config.toml
model = "audio captioner"
dataset = "single notes of musical instruments (NSynth)"
train_examples = 184686
n_mels = 64
hop_length = 160
input = "log_mel"
spec_augment = false
win_length = 512
tokenizer = "word"
vocab_size = 106
encoder_arch = "quartznet"
encoder_norm = "batchnorm"
encoder_activation = "relu"
encoder_depths = [3, 4, 5, 3]
encoder_kernel_size = 25
encoder_stem = "single"
encoder_widths = [128, 192, 288, 432]
fusion = "prefix"
decoder_width = 256
decoder_layers = 6
decoder_norm = "layernorm_no_bias"
decoder_norm_position = "pre"
decoder_activation = "star_relu"
decoder_mlp_ratio = 4
decoder_head_dim = 64
decoder_fused_qkv = false
decoder_bias = "all"
decoder_qk_norm = true
decoder_parallel_block = false
decoder_inner_norm = false
decoder_positions = "rope"
decoder_prefix_bidirectional = true
decoder_connector = "linear"
decoder_tie_embeddings = true
init = "trunc_normal_002"
residual_init = "none"
optimizer = "adamw"
lr = 0.00097
beta1 = 0.85
beta2 = 0.999
eps = 1e-10
gradient_centralization = true
steps = 2800
batch_size = 64
epochs = 1.0
lr_schedule = "wsd"
decay_fraction = 0.4
final_lr_fraction = 0
warmup_steps = 560
weight_decay = 0.4
Rows from block 3 of the text decoder, named by matrix and row number. Rows with one number belong to one attention dimension. Each number is 500 + 40 x the weight over its row's rms, rounded and kept within 0 to 999. All counts start at 0. Numbers have three digits each.
# v: attention value (decoder.blocks.3.attn.v.weight, 256x256), inputs 0-127
# proj: attention output (decoder.blocks.3.attn.proj.weight, 256x256, transposed), outputs 0-127
v.179:550625514391549495520532487523470468506489533561467477496517495414577365447505490556453475459458522488473474431608503521490469511506553508496534422482538511579526539497513532521497531459550556440528504497560521479498542486598430513448597484495574494464461570496549502498468437466544526481426492487491464488524479490489470507489493536512514479485512481441470504463527515508540528483468
proj.179:538479529528455514499512471557506465552514504498552523511449558492479579546509505472474567545566594492535498573494517471496510524528530499499489498444500494426466427486508527497451508512471478471593516477453475605499504490534556505551506468518554510525535498500475479451515540482466561559530453493497468432552492577410464485480551550515491522543503469522495490535486473486518505485480
v.180:511524504501365521527467530519447509534518415483506496474462498525483453487467522467484498502500483511538426525560574472482479469478524521486469490495562499469566450413496591468514490573497513517479535456596582479507466479556493445555547523597439429472511412503434510542527479461478501506563497459493500492480490552466514528507503519547573514494491599470507498517540507471470503498557
proj.180:546461456437446514513442424493530538514501501456504593450476455544492506505521429489560457550515578613475493444465489557475528495507429561523448480432581484507456557534504595516467514499454527513543507558492492484539434461519554556445492552407535450543503529442486509499503463478501493452486542528519547446426540504524522525461452535548498503475525479437509479480471504529532509490525
v.181:470554535551485511420510492458472478506497487506533509470447541558570522478567536466499521546525570464532485480479472478462525392461557499461389550481523508471445474521520576488476571505499516455530459520533562420562495545477561453536494493605472483525508491424496523548511501456507526443538490530465481505528461426471514544537528478504528530509550518486543464540519524488466457411527
proj.181:445485503466507507458493399541494498524503536462422501415516492420530501543564543451518500487541495525437480486426458503411556535591512469617500469408466415517430479502534566530471598555522524560467467500498456504492512454455519532542438497415494540481442492522555430507535525511562563526562528490523480433422535464508494523467550546503460506538462457526458503486492487535478482557604
v.182:587453518486402479447521520495473433493504571539475442540474596550448475491561529517490486438594489453490442504524576509509479480585520492567500485463528494488520515524468468558484533506508484494506534460476467484462531520452454481616509502608518490519482526473544470443471495453508539488502499537493506507474525446475596567493541562482510500504524512546510472514549482530549523481493
proj.182:454505530501497483580494494585551487458515482472432484495468530488490544488548437502542469525473490474537468468595495482472477492443540580593556475469526522482516528488440372523499463581525578500529508524539503505490460517501492475499476472459453526480579421532520448603519494535397494570540411491519580470518519496479466512469504514515413483516470508486524566478541498457520433490505
v.183:514535527553472459514520466506569497478613460466503450524483523547484582588495493482491509475472446456508468490448507500547565437448532490468462409532521467510481456506504484491529528478510441462555583508450486475469541555526483516514481535518517521507497391489495510546581500553468476513542483498478502482548595498531520448484509471444524485507395462397569555520501475550543587480503
proj.183:502453506399519469502526504509515484462413488516565544495435483603565486510522452537519553441468498534558582474452474511539584470451517485508562520600472404596475559496530486497492517404448404484416512528460551429470507498518536485478501520505519503469493478508478543533485462593523533526506486537452500456481494537503490582533559508519512533492505547559399499482518503481544488454444
v.184:404641445456531466512525465539495485546466443496407534494489586473561395465423515536483481562514533463480506459499447501511500500556519504497484537510529586499529526449532550541446497571519478463541563483531486429431546489553468480492572553597550480479521577450544522509481544508489577531435432485494500469514523483490479536510506455535540566489479570512506425550471540475497515427535
proj.184:529420438551461507505476423455412465514506507495471500468436521549496506475492511494491469555557514625494475535491562485528522522537535524491486503447572432526426478522503611502502585546468531458542511437449454498528476485452472601492506515496533486575540500483530500427518521522451521535514512549564545547502480575542489534484474484510519463513429420518477447444507493560493519522538
v.185:517518418442637516497556504521496463470527600554455520511479554499563500519539577533463414501506479540460521499474426525460495510514493442516517418468542503565594527579544538536469464463485461524498490508537429524451527482512499512442514517482556491453465550484501465454448508488544468465489407512566493515467493429509457499545462509523472457527546524516480483492491554518558524515540
proj.185:536543538528550513537530454571485523508469472497520452517473578384428438508519504502472547465601512533566551523529513452522486490524486522488453566410543429470541495524493506482473447532512518497528484512427453483478469530507563536512510475518471547488564479548558488419515536487464470483443460500554444554585464495459495507549511492524475506558524499508448559520561532455492538462472
v.186:423544505507428422464468500466465466561533484473477466498477506535517596513552422537514570573543532433475493455537531425505531419487523493501472583458497441440414487479503425527468503530438509463572504536429497492472455468516552470626398491568501507556527435472551599559548539472501517482525487497508500511480477469486519516491514471497533506510508499506532485534483539505481501390451
proj.186:455480529478501489498414415454397559459558514527480490535526473524533502437530543571514487446466521531482473471444494645440489517480493475494541485514433468490503516480509512489515534485527513571524471471488554397555531460428509549585511466487483502568548495562515504509459496511469514459562562462490500491457480549577528502513539499563513468481531517518522488407451505527459501518591
v.187:482537483498534480495464509511505477491601554487458468495491563493513520625494479490521548517475481427497499477474517455490379426480498486471515460423481488504487536540464471525483522444500529516592509543381518567491519547375529504543505488512578510512508495483521508526502533573573494510486523426514480503471503493537564478494493436531467516575415463507528467487479538525515469451553
proj.187:543468444449549520594464486515517482540406499515442553484484512424509462558476504525486526495487527589538479491416523507526545511499478548531528508567514547512553590510460457501504492473505457458500437449499486456492565484506489449577543467464488475497540454656553523476482494537489514586470522515474502536452456469486544479526537461489482513546574541538514483494538546508482510530481
v.188:605496532466478488596501493541508508543526522500514461550454469513444373464475482438499510430492499456542496486501480599529459537519515505508546457489468552443493536460548485480528490475517571500438476509552526526525492512499409467437515498550494506477451462544466430491416530554467504563457568466558486500459494550479475507485465537533530507491508553486463450486562432525513532561541
proj.188:578547530538445545486481564509601509516493513498505487449495471546508519563495479476517464532497543493503481533516488474550503500462500545462472478492560506519459463534506513507417518472456498411518526519496529522502453498615504449440537540518494493533456459450393527530477457435505551517442494525506523537508503489470499509530506548528487534503479482415511443562500456514474485539422
v.189:484458523511455472484486520462510466434497537486469433486547503498538534608530475534539500462517497459462502499452581500462548519470471475493484441508492446575457464531498488443480547486528580518526473492333395504507480496484490519528484480402537522526463477483525510494539513479497476544511599483467479533534478516517516443552505484475459462593393430465506487463513501553466560459454
proj.189:456510561468571550510504544456488514464516506547488535575496522459502507540492546440466487490509457433515516520526510526566513512488582459459537546613406488476551525540482494554545451524506397529485492581541555489472548555459504482550479509514472527516484518512517506518496514515531491506491509459478438443462468514485521439518542456463422521503557545524536492467491516474538469467515
v.190:496592513419535435449543463522485486464485553512426482504529520471530402525519460490463430529523535487477490450480503480524464482523538429462549431486539527558546483546535549501490507452475526529518525508568479511437527484518475511443537462528598473478468494540515533474441524549491454427426443494514515508518582459526497530507515499513469506487510540498524488514482513495574529501542
proj.190:519443438550495495506536503519485488514488491540503481508466553402447569529509554499517565486551526572511498548533558469521552562469507536529460603494520442500480479526476475485487468552487534459505489435467472556531484487480560566538518473544517495527524456478524493446502534508467526564473444500511497468516454506434462525537509500450495513532521466572502464512524536523489536486503
v.191:572466525529443482556410460492437528538517495469502466485468532533538490497443460460503512501493546449481484413551486456533440488412546489537430472559453422410508536523494509498509428519478543529492542518511474462473523480487428497532560525563503555454505387512501501494536555493491443510480503480518521535485547532458463488529485461483543517481499473502531471538528517450470539462525
proj.191:520472440514514490480547495504496496480462412475513494452484490535568599465516484513528537495418555572456509527484516533490460578482545563495511407443616498505434576530560502390419548566513523542480527529479521466457453457506511441535506596507492450455484471475506540482435420528491549512513478476489505493519463505549569477501524562618490517488504543484490428493511482426502434552438
v.192:466487458552486461529571531514513494451616444477507477497449506533472553409482425472523404524420556475528476577524522557525502448517461552499470526501480543463443419502492532531582397405485460507515514495478562515524484546531468470507495545519449458459507442502506520453508523570563491624467537499449494466459497543510485526459479509493483548506494525517472478562565473462482539502507
proj.192:489534480441510511456477462475471520404529504570496515471549504469568585498433523459492497480561536508457493434458449514531506489505497415515546431485465437513473560506542503431467584523509497583527479539549502511539526452463505540499499481485514539501528484535450442433502507504535509516527481500508530579405507518481457433570419568554533510480542566551504474436442496503446497486483
v.193:463538452497481484502524491476482532463411487488551509573436472525571541540526486471511486581436506500500509526531564507495477451497511490443462530479460485464519462511424454513503416461487463473445560539628589459500420497521517487601455561496415461547501512586463489415443462505526527448474486467491504479571477512444452467498535549470485551457542484449419485489493499511493477534544
proj.193:525424516472458546494420495463492537432557448501488549486488488529463556500443540568530498458496499520490515455506501527545495521543516512459514432468486445513465477508480443486533552494551515479485501446589531537483571499551421528517451482443519492414515527464530477506504526566494511546555542476542584554440549520464514507492368451526500444535526455495524517513521470447477519483493
v.194:465465507581536509456467523467510446543588530493446480541478490508431617523512420583475548557534471501472478574475454499496478459489480466526463586507541402507573537514464456548506422473507480496534516500456432522493484512561561431504432492506539490534558427424549500566493517482486497495450484511527522505439512450476509476498498499442476548555509452497439491510493492499499520510516
proj.194:418518489422467464514534397525434488469525499519538591488523494509551390486574533478494464449469442457481446482413502574437448449493516433531518522411450487487510507409503542513527583486511536577464501450525539503500520462444483443554469422526452517521540509589559524490538452588481501532563523525437441469491518560558458484528536487471502487445525504529513526465488497451489499505479
v.195:581521530408448507587532490549501559524497468471518511513464477520565453442472548477518476499464527463537511522512466504604517507470547560477528444459489561505524495447489549502487545518511477456420486486516596478540525515458446493484586507472452494502481558557485510497514494471465486605517523493501505518519524534524503493504489495469561459527454472527508508504497435524465497517501
proj.195:511483478509502465463480555481573481530489571538458419473557484571474567489425476506478523521561466527479556477550471496573534548530483561451471485549589500556426487527502473515507517522474506471549487557504475526508494515511501543480492544482536483499437483410451511499420443452512530462487564438526578497540512518469504490468459565552467498530487485456491484471526492562558499429403
v.196:503443549511525535523460604453524507487501550513500586431497601528561567502488497502427583549475506504449493479523526469518454478481456455478539562451549468489560513523459464477525572552455558441461531540445452437514504447527548464585461532590530504526463494391565464516449535475481501388479536540533510532521474501563503466522473509539511470561507491505537483438448514504536449509477
proj.196:564477480500455489570493473531501492565509493569512444496465465554523414487592423514480489491431478499525532520480480489454453508451482540495528489398541537518508466527486601479547467445530539487463497421517516467478534517488471475442489539572486538545562570554456503610499525491541490486485458502521527431469485478561514515510496400534490564446499504454505520542469470453550462516473
v.197:569510505531498484507460486481541492524507519465463463502480511505512500512368454567480548474465457479516490523549529531444462474444439462561497539468493574449427491484536465559481536513424489468531504490468438495542520537552507419503533498544509559508490468453481471569516492440496514463579560540476493451497456549507505536472515442522592478625494442497548536435536445544496485438497
proj.197:518460497464534482528529491544515524529431477437492432485489489477559491464534456462511486535435522442497501526553487454508457567491515508526516452453562560535500500590518542467513523474516508397610497502510536422499439502423540496509458521488501442471468449537536610574449490491597484446540470467539528525547431501518497547475525529558502502437488533457503514513486481523494533492507
v.198:496415425456469471515555498482492498523473443443553540525466509474548542474511497487516541451533462471467529465492521478468487515555498511526561531420544479522452488498526473504586489451495478450464465549517600517486523552486525460516545505524422483494483493499517477497519411525533503539402516473528482521504465484444459548478434479454485557453568555492455452545544539388511570552489
proj.198:481518557433460491491481542478476454536497502548521536480455460566517503525499509495536486478496495546550490509524492574467481440531499519493518390488429532516486543506534477481477509585535455542535485488493480478472540429551488489487537500517534464479480475493504511488522516498482491498522463433518561584429486491526549448503516544547531465506507533486430540484559478472496487474569
v.199:486531456517541501436510449458444451499492475523561463481486444591503542573534467479515528552501517531458545480516551526502515499540500441529528454462503512528529514509515472544596447434481595512512472544624526593511468431555494519550447483470495540484461450518485572464491522559586474510489500544539425520555456524475461425436516466557453532448521496463402507509582478458506492533468
proj.199:497480531450468566493511518485520459478596474449475528529499477514508552482495575491494451512518494480546483542494522456468479470472537451481492434469408544439475561470517464505487493537495488581403523443530516554458580463516492463539494378478586479489525464599532451443522504531445477478472519528519481530420492462512579490539424478507517432477487479496527501483459514504538488528552
v.200:480535508552514494463474483499517475528537520492425489475490586506453541543485490548484491539560461492488482502500436531459457519509474480546492588559553483425483479542484539505462486549501455518558541460445386481567457502529586473508506470541580541543551449463493468611525525492460505412536468500503477523485533433460501503535488479457535445584496538518585492514448514531552475456510
proj.200:555518441513450437503531413553421518494464481491554518482499491468511434554617486481499511488478499457511492557478531458487499542511496478597484494469471501510502417502475573466509558455533557524524505498493537452472492474439506501492519522500446518471433571558558576512520499525464467497477504506434446458513515561535474600513534504440478487477466491489496555490476479500487482542444
v.201:534483553540487526467484507469548503545471508552512504504525528437529496473527560502473518458536466484466541512532476550474496520472497533506539561609485483511478507478516575498417499503406504499506454455381476492536496518493506494507525472509499528519526509400487477554503540458477470447550443520495536467490457423527541550532514519437503512581610501488586450516394572564558469477484
proj.201:439536492529542397483490505570531503515386497485537480504516423474541427542576392545459510486443468435476544479569512484501447490496451536578539523459514507512572459492480556507515471526528551493535510557467495468500466504473499509427516495486465505521488548547501555599545490515493470500492484543511409474556513510503460555429598479468515478484463482496508515541495412488510477523531
v.202:561479545463460548528435496498422512544494528477582550456463564517537454500571495402490480431478542497556466456572565467496494431496511501520502466505501534473481501464475438460427510566484487427477532443512534485487526498534494429552562444500491489505493508539486499520550494383539517441598417475481473526491520495571529500533469499501502509475502464513564533499488497504451469483510
proj.202:532484456595464462504483508522559509518514507514469432483475474555467480450475430531506484505467428509493518498513528487491508522517472528541515462548551514497431460549471500528517481484518532517526483433483526487494487562484465529415511578465547485466501521391520515590452468488526550465487562464521569485520472549534506620436493492544514473502469434480487477518514485511515519487440
v.203:481487528397505509527566474509490531491463478507567476492540423459516533565533545485511523472480500497495511468445546449529542509484458450443538493446488551490527536478454474481508486441533458539471452555560554477466563433479474526537516489450457499476451532564483580432482509536520499534496491515476465527536557554513538480468512519536462503420529433457397499498511455506412520506524
proj.203:479489518534499535497439551435480504515564527483532440509461515568463543448417502581529520468522447541501546444520467550488529443571494487414479520577498507479520514515536435518528443475481472469478481477510502571512445561521459499474501528533572467561506466465455433510431511431455492468498507492543515551465495479491530515529433465519533518499567499422493444514509569500486525490528
v.204:444486500468522427500479469441521498489459541491484520470556457428542532559551561531481550531538523532427424427505554514438500524527454396476493453512541496558457497540518482454479538495591497555591485525530456511497502504519561557529493498478530540472510497493513529492569552524500519456473404488471475438514533446430493494503530512430558497491519478444527545474432448462467520548474
proj.204:429530573503558541494479487503431477440559507526526446565483517518534483484513554526543485487423452519536502524517481476480500392475562554451540565515459467465487494529482531489443447498491478577462450420460448531471386519479490494528520518493477463519420491515531502541430593477514480470522449562540460519519483488509500478495523465454465540513496562477513488470535531423553545488564
v.205:469468552488406452477483460463517497510580464508473503508412549549521534503499441509493474529457550443490482475484560503554495482541537500512403541465481439553524522465514532483525512550516503457446539453500492460503570483456513442568519433533532537511562477516513538542545527493453518557510484515507545521545553508521453506532445478526574436526449530532480533534555430518511548429517
proj.205:542455480597509516555470478489454515496511485516559491444507490575502547414475532442544531572521495510514425505427503547483625507532458537528447470453528426467459483538469502464500531426507524503461504448485507516588432484447503570509539536485450438538488527458526589466525506479550504437542501447438474498471506475514472537470501556525515586526520496450573423540522472525444479485470
v.206:470497490568452527486465498522518456487466511528510476498544507496486588538482427594492508556521438500437517522487445542440469491514516436495507553540474480508503515515530487633504513435464520526539517509380394550519470498525551530492384489508573474526507447429540473555450547506499479449487490534484535463477492473498521511461495511459498495507507521479487457474525525519562494537482
proj.206:464492451427496466492557414533483542505448461520468554503490494462582426528575495479463469439457531395522543493530511492448502553465504455571528505437377535498541475512520518499439522509514565543447487493526483452507521451507548467565542474519450493520516567635505537536529510565490496486510438517451391470461469483550483481520570492410508469511513540532536517457485470465471472481520
v.207:488470569491497526539445521534534523504473499474519488513628477402499493527544551495468528512506466475431515470415471529463498529487499434501540474523523450530469515546477444478463481538553465517543486563488438527470493468508513551500525482426523481521501562508497490496483495481508442437507466538475506470539569498477506436536569544493525522452499474430501564502465465535456505537473
proj.207:480516496538508499485521519543553469551494532487485487514508531513534438479521468574488477483480453491507556465572511532538499516560524485458452610529457561511565465444505494503509423457474515514471508491457539506508500552511474424486502485562496474530491529496464501593434580482442454520460440470497401467596490455548464544480531413472494534522446496481474548533551474453489514530451
v.208:534474560484452536552498483512538502539476514519519477507525544452576439480545572504472521376504498422507523507547516503468510553425507523493503501533516544501447549486484541486454552566504507476524537495457515428475519548475486505486637510528463538479517537479458461509508501442441532486555505514516497453453525513558500518536438501483575491550490471492593498517466529527472466506451
proj.208:498513474505559459503494533549554500553465492478460440497502426481489494532538422520448540533448447467443602520566480491500466542478495569477509586539592490524481474532515516532503490512460542472541534545465491433499443541441458520369489579489487431527460494441451531601502439473537464447488533533518489525579436539538479565439549513514489487488450488475505543509548468507468518504478
v.209:469503448527463525531540540525547559530516481432426501463505433498536545532523474541533508500489494514521522525444535503561496585509440592515559503525469581442511570529498522467489514454542411509563490533490607513503478540489577429432476519490489429525459520476490483532497488501489473526547458604450511410443458444582511459495534479526492527426476446455486498494528546520570492586480
proj.209:454500482454484402544540486556496473503433556510513524533573496467538540510463541503559547516475570484517513469602520526531505536478522576555492460592443503535543508569519445468506475489524534529474448524572464463460492560539463448517506517550522413488510484545523492492476468463587469503519505502541450505571492465472468469536535479479576474526472551541539477465467518528478555495464
v.210:456494459547546505412475515521537454558526533517535503505481500512409529500503402536527502553552511537495513499501473503506478504553452508506516549525514444559503506576500449524511398470424527493519505515478449549481453496521562535531388461456514486525502437501505484544458517543532481422465508476525526534522494462448508493447538528484439519501548543541443502466514539468557518476504
proj.210:526478521493430507499522449478440483486516457423497593477522579484538464521522546521473481413492507502538480502438554530471495462492478401535503419430385532440519513464475538461520479496557490543481494470543555512469533472478478463561512435525470527499591498580518550473501521571463496540499452522480482495442497464540533495500521508476487473459570500476517502516413540492497486552507
v.211:441461465503559441442524525455496475499507491485509503504539458539441599543537414543535564575493509561471508475456512467522512450574465455464473531497516478516567509529487416568554448445486524496505482566556471543466491462533512517513415512473527505483479470530523576487460507558585515463420521487554503583528515507458487471471525506534450522467510555467412520501547504479451586509510
proj.211:501455511450452564481493447449434487495571474467550554513490597529508493470524611496550443447513498527523421481431521530471507430485499393470480423482401491413503506476520468454498481500515508513446508442525532543498534452537505485532446416539540511511543469553530474437490587523439477498537510542483486509443518454560534427520490468514511511486503491477508446459454561460467475522574
v.212:578482561477440598563490487518531511496449526501492492518519520485618484489488587454471483413524511468536510510548478534469509554441544513474518537516483578465437455463498535462458588505515497471486496504450542463527530550491510501451550486494457491519511565487471430516507510423488521522598511518462433443470459484523532548503502469491524468535495479519584450481482537513524407545491
proj.212:457547503491586429511511550548605516534374520487462481464494457447526498565496397490478524525470512436454561488612474515545464618464475567512498535550570520575506530554461453513470488551506531485544493570506468433527481537508498496420502544493453477459478533506450546593520448487535516461435487441516488478527524524463475509489491502489503512507506516507502498531527444509489477498450
v.213:462494482534509419399505503498476483541559494485494509483500540549373523523496377538521497600466487509502505468490529417561536430566467495464452476506527463496538540517482479530493439508480512517491533468556446518467487469490494524516479470493508476547519465597563537529494506589513480504474458482510554579514598481492520451497531533492443543520490497481436553517506445482474572435480
proj.213:562511504450449504485519450409429471503612528543549527463539545552498475476505579473509481489558495534522445491362533554473504439540536403490483540434419457457480513423491551494541508499503437539523542476515485562519515468528488534576502472548555528544529515457546488401455541526512520529530558477498521514462490497544526520531468496498466510476496427483508445507460538455499516538498
v.214:443570463475462441484502490451513521446542458470518507478482453504428618541498478552518508585472466535495445513478548464539584525522486466466473455479499512519576506490470445520568480454547489511479466520561517527464474481494466500537446481447470519556489465599565591479506504611525508541420514477500511552507537526464501428488522468527449506446468461436433526501516437446454533523538
proj.214:491500504467483554474465490410485475487569531483503541521528540560460526495442624427543467492532510521523448492423508519464561408550529430465523436512434531420490523470535470471484542462441427488461518498553544561494502491542489487562486453493592545521518477482516402440456559529515484477544541518532478533406487488486498470535467534558515519524538509467486484479481579484501512494524
v.215:520480541477470520500429507560548495507531522518487506532528559446514427455480532407512517451492502467464557467505440526462480540480490492491523537541531453515433500507487495462443507571514479499520537430476458427500495537465512516534564449528507478507565500452486483547535479450456454468515530543493541483534517466523528522571494513409561481548522535508594519512446505560535460463501
proj.215:531555471570479451499562505536515514565442485505522455452490453537491457554586447512478500483469459495484538538533515535519462540538457577523502586506604494570488437506452537493509474473518527464528531519448522522476456565476490527477520537493485483507418546442464554550489489497506516496460491464482488454601529506513477541444570525463474478488434468473473516558518447499509488537437
v.216:522444503470381588540473484482531541520519516490507472495489417504592533495537461517445492491489470504553551514531488544508505561414462543487507469555474551487546475429487516541490534473540481517530547505463489485487433493521455466467499511468492482505509549523438483520524468410471441571579519553454499474457478529581527547500483478509479497549537428494532498499474441569550432511498
proj.216:442520507486534479504478461497622505530452498553480511437491490465518440500426456548443477438508508453516525467533520511538493531517503511515518555454552582539456506538454493469496534459463567479549467563451522439495553522454459501481478550532507490491409552474506508494482512507487558482449502511496500459582457520513511520492477509455545497469492502496568507535542479529466521482436
v.217:470527420520478534467556469536485557480530439510543457493456417495461499538451433486524447540469504498526503574487565469565523429553548528498481521507480562508544453478520507512610430458535493497486471516542573592499477510536479423491496501494466515488503443549524496518499486515497471600458478461458508486527523483520461473497467451490496488496486525529434520491555435454511528516535
proj.217:492494532454479480511496503386479510420535504511500543509544513519493627491401529446510511495574508526486447450459451512512521472516519451479506451482481482490537534491547453443482615523484469565520447537546466483557515432497516520551525468465540566497506467526496434466504484549559519541525557522531557533446536503438494494577463556555495481509550517525445461469502520539501514460496
v.218:452541517408541433489527525485426500503567497477539506474482511581461523516507391461539485575482470514473466448432519469576518449583482442493466400466548484502528508531495487503488413522542476503522494518577478513440501418517549487518503537448455536448506482601551541493481472507521477463486455473483486577554503508478515472522516508494479538443469496458414500538514444459454572458494
proj.218:494458499523437524498452496468472474436638543482492491488487515552460541464476575525541474488490497584519442483456550486479553467540488452466462495456485469433407477417494510518473480454530473505510503425542475599531541496533527505584507480515583506466491485437530476414439547513448506495496520531530527528453491510485518495541465494535486518549524455460492496483452540461551456481459
v.219:552443543565371612506501504486533503494504523470467503579529474496477504445544519583435527517524475524519536535520471600498523501516494535517507547541484479465464494424526475580537542478461520486435520513425537535494493568508424469483441542523503471500526462489534424575470503484511481463510550499511459384414434476470526482436513513459496534487516481455516502527504529461464495545522
proj.219:389559513469592446495512509593439484539420525486489523562531516500603464466528440449486532538515450478494504495487485587438479509463505504516504533473490544534530514538514473478486579535518481552509452598522456450474513389489509463482477596557492461578454501550417532476473440541501475481573532534526462536507486455530451459596489595460529515478537562485547498439493470499480446484532
v.220:482493483510471453499492504444527504471489508470543455555460413492397556528469513499518498482474487489512516539447620505482528434498554556518458434477474461546498516434453498450516489427503466522481522511496477484483522493533446521512499571416483446512445484527486549502521506521559533572466477450471459523462518536502517477517461514520487515504478472471454554512539529545550542569514
proj.220:417536549514490508509445498470476424463524514515479492488469439567499506460464529543547444510529512489480524459460423499505587465508571449493543484491496497481503490480588515537492535483400474494487483492536403486564469495526499546470481517538529517514525485435448470512509555496475463489508555475515471514486504451496483445508512483518463533569487591472523514483498545483541541456524
v.221:460482468513426509473558481504480473530508557510445478461569578459461479543491441522460507505528501500515515525490492541444461517467502494491485438496417515532453475498495536477530565413556566527463483528403443524506481544548523470444513520480510474514458486460496450489589547549491493514521522514498503444484428501543523470503429497488477517480465540526514497450494557536557550551448
proj.221:442509534486500468507468472529475477482479493491483507598427507446563410535496517479478492544447486430491521512513523364487503452447553455513483565509421502520488548516469542501475486594481544478469541545503506491547503466465533461453466468448446533501482520553512476508476516479448496503425494534477480576474495514494474491559532448501502573505536509483544497436447447450460554457519
v.222:464463503460536416493520496538508515456495511497520481477529451522490529588537469501528480559522503490464469515480544482539525455529548474508469466474472480493533493526502472499591480428508544539440481596614497520507507478512443514521487541397454517511448494593501548463474495611510500467450567523526504532492519556424496499481454507556477517438494498461454504480553470530472521511532
proj.222:519495522500479536496431537426452480516615472475502536531506582579453539451463553484520493464576512546516492470417514523447534439503513484440476467515419501448518545506532454468513437491474481480407551478500476536491526471530487480539493462527565501503533467504510423452449534493422492494547532513495515537446518470491502466544452499527502506532546490471523527517475589499482478514538
v.223:521520497536561488554425516507542513512532480447529500520436593514535483428480539517438497551485566404534464496540519437500540487515550473520452519436543475467514476517514580462455489626522492495499518507544565488517440441553440473524596551573477572500473529539506548543514504495495507527558462471410527486531573537528493530531483496479537498513482503538507529493521510500491445532529
proj.223:516460513507502506542472517459477515446514500496463459500508424548458529509473470488537453537512505545494534495488463562520515466533506475516541508545592433476474483563502502528576572457466464469562481509469569509516474574471504574432554611452422486476448534400476552524462486468536480482505538438558517509530519530489516572511473546525565496442434512513553496543483474547462501521475
v.224:524437547508452516501464478486453486609503529528449517485515628497533424490493553450485490471494503524490552488550462531464496477477499490507537559574500489552514506530490551483395571566424538512506516442414461463509549531489500471514588527529547525513527493427455449502504465435430450447537422509503525476503467454567511523565483529490508486552511522489551480518450541542514474450492
proj.224:550506451547481507533503532506558505556460503513514474487467462461498449480560420474462529548497457469446541525540527504496475550490469539562512547503538510521476491497448565557488477478480551442527531519411458465526461532390507534463511565447449455483486452437512595595484437488504485510472432501521460456576490493533500573468550451452466504493488457489521491482549483495490563548528
v.225:564513520463441562553433488530514504485451507530458498496549485446524483494487582498511469410467476491492543488538466516452451576433477518478505556511484546472447501441499551475537610489468511492421512529452522476578562547482481458509596490542501564469513480461512487462540521474526489489512545472517458468475399497502505563483482508507530383544493500507555510523452567486522450495495
proj.225:494528523486566504472471617601483522522422486504485440530512462497576489527515415404474507599507493473462605523551487489497472477475560586499510516530573487506555476586493471521459487546531528478510527499471472456460396522444540439425461500502460460573491530546458473570537447524520467503557496496516547491485467498508478492466538527446517489477486530525497515546565474578460526482505
v.226:577472553422461530596491487529483522477430500504502501507535501432595439447521629444468487442482514457486544441490480518496527564439486528491536447469498557467446528466463516474456603537500475469480481507511535436507517462458481526493609511483446496491490585485453508449492501443494512521566517526499473475513484515549532509559527562481548478500512452472565508508457479581486508504471
proj.226:476541499531531486544500578560577497551423500507479404480472462508489493506487393570487504532477455486491575523601507511512465549526490591493493575590572512571508477528490475533502419508501528456549507555432483504475489571480497519392479565477501446510456483419425523598454506447479510473449478457510527487565514466508488500458490477464489496546464474468488512536520489508512517500470
v.227:474478494513534482461480529493536461477508537513486506504561487469406564541495455553530546572547467547448489491465489505491527474585452443470516518511515386539512535566504448522491461477516506538558498545478400543478461524530557506478385509470537526490516490460556485538507549561515446438473469469574535489490514442497520476458541512481452534506533515468473531491454534492528536512437
proj.227:451524489471479474497531428484458488524526475492526583495489531484557404509562516496510481433450474467562475481485522522447499458486530419501487528476390507455586493453523531486494499497509526552439507464547543485497503456513494412578494404538453519505532500584545524485494557562459470529511462586456385506501471459569479497525550468460489498488526517493521524494443547406492493513520
v.228:502505526439550500489532523482490521532516482457577575523472478551535545505527495472515477561459471518512501494480534430584519445513514486526498435441547452438516491599453476526494430551458537506476507525638557493487492438474537504666482470529450503552481481587507541485470469517531554510404486456481464608531539475472499521518532509479490491498475473481472496494596478505530482465522
proj.228:513458495479394536479487499465507482479577512470533511430513555606439582469458521597498461446491523532515405456440510557509500468608477473462460436471491516495429548451503504502531481460509378479477460471527493532503564501548441514511464519439592498509481457467462500481474485483497501485469536429477567481452563491510554524484432492514441534517500437441481534525499550515561500530438
v.229:505424498466441516577497477482556561436409463537555528447525494445583448494525587454514477460534531476485536533501559543479521555393512502508529541510470526491450543511479548473497602474522491498462501528484575533438521570510513510451525530486434592474517594509490426422495526455537515508494494483479493436446415509503468552427515522514513451509537476501542491486433524535503452559505
proj.229:404552541501626452499499506555566553550429498472483489537477452503550541479497481500495495549522482489446521449574473521533501524514520521526508461579492459573473465520538436521428518460465558450455524559434525454484398574505576514436472527500464491557495467480411470599503456490545514484529454514501545554488499546520492428478448484470533527560452554515485533482473467572527510513529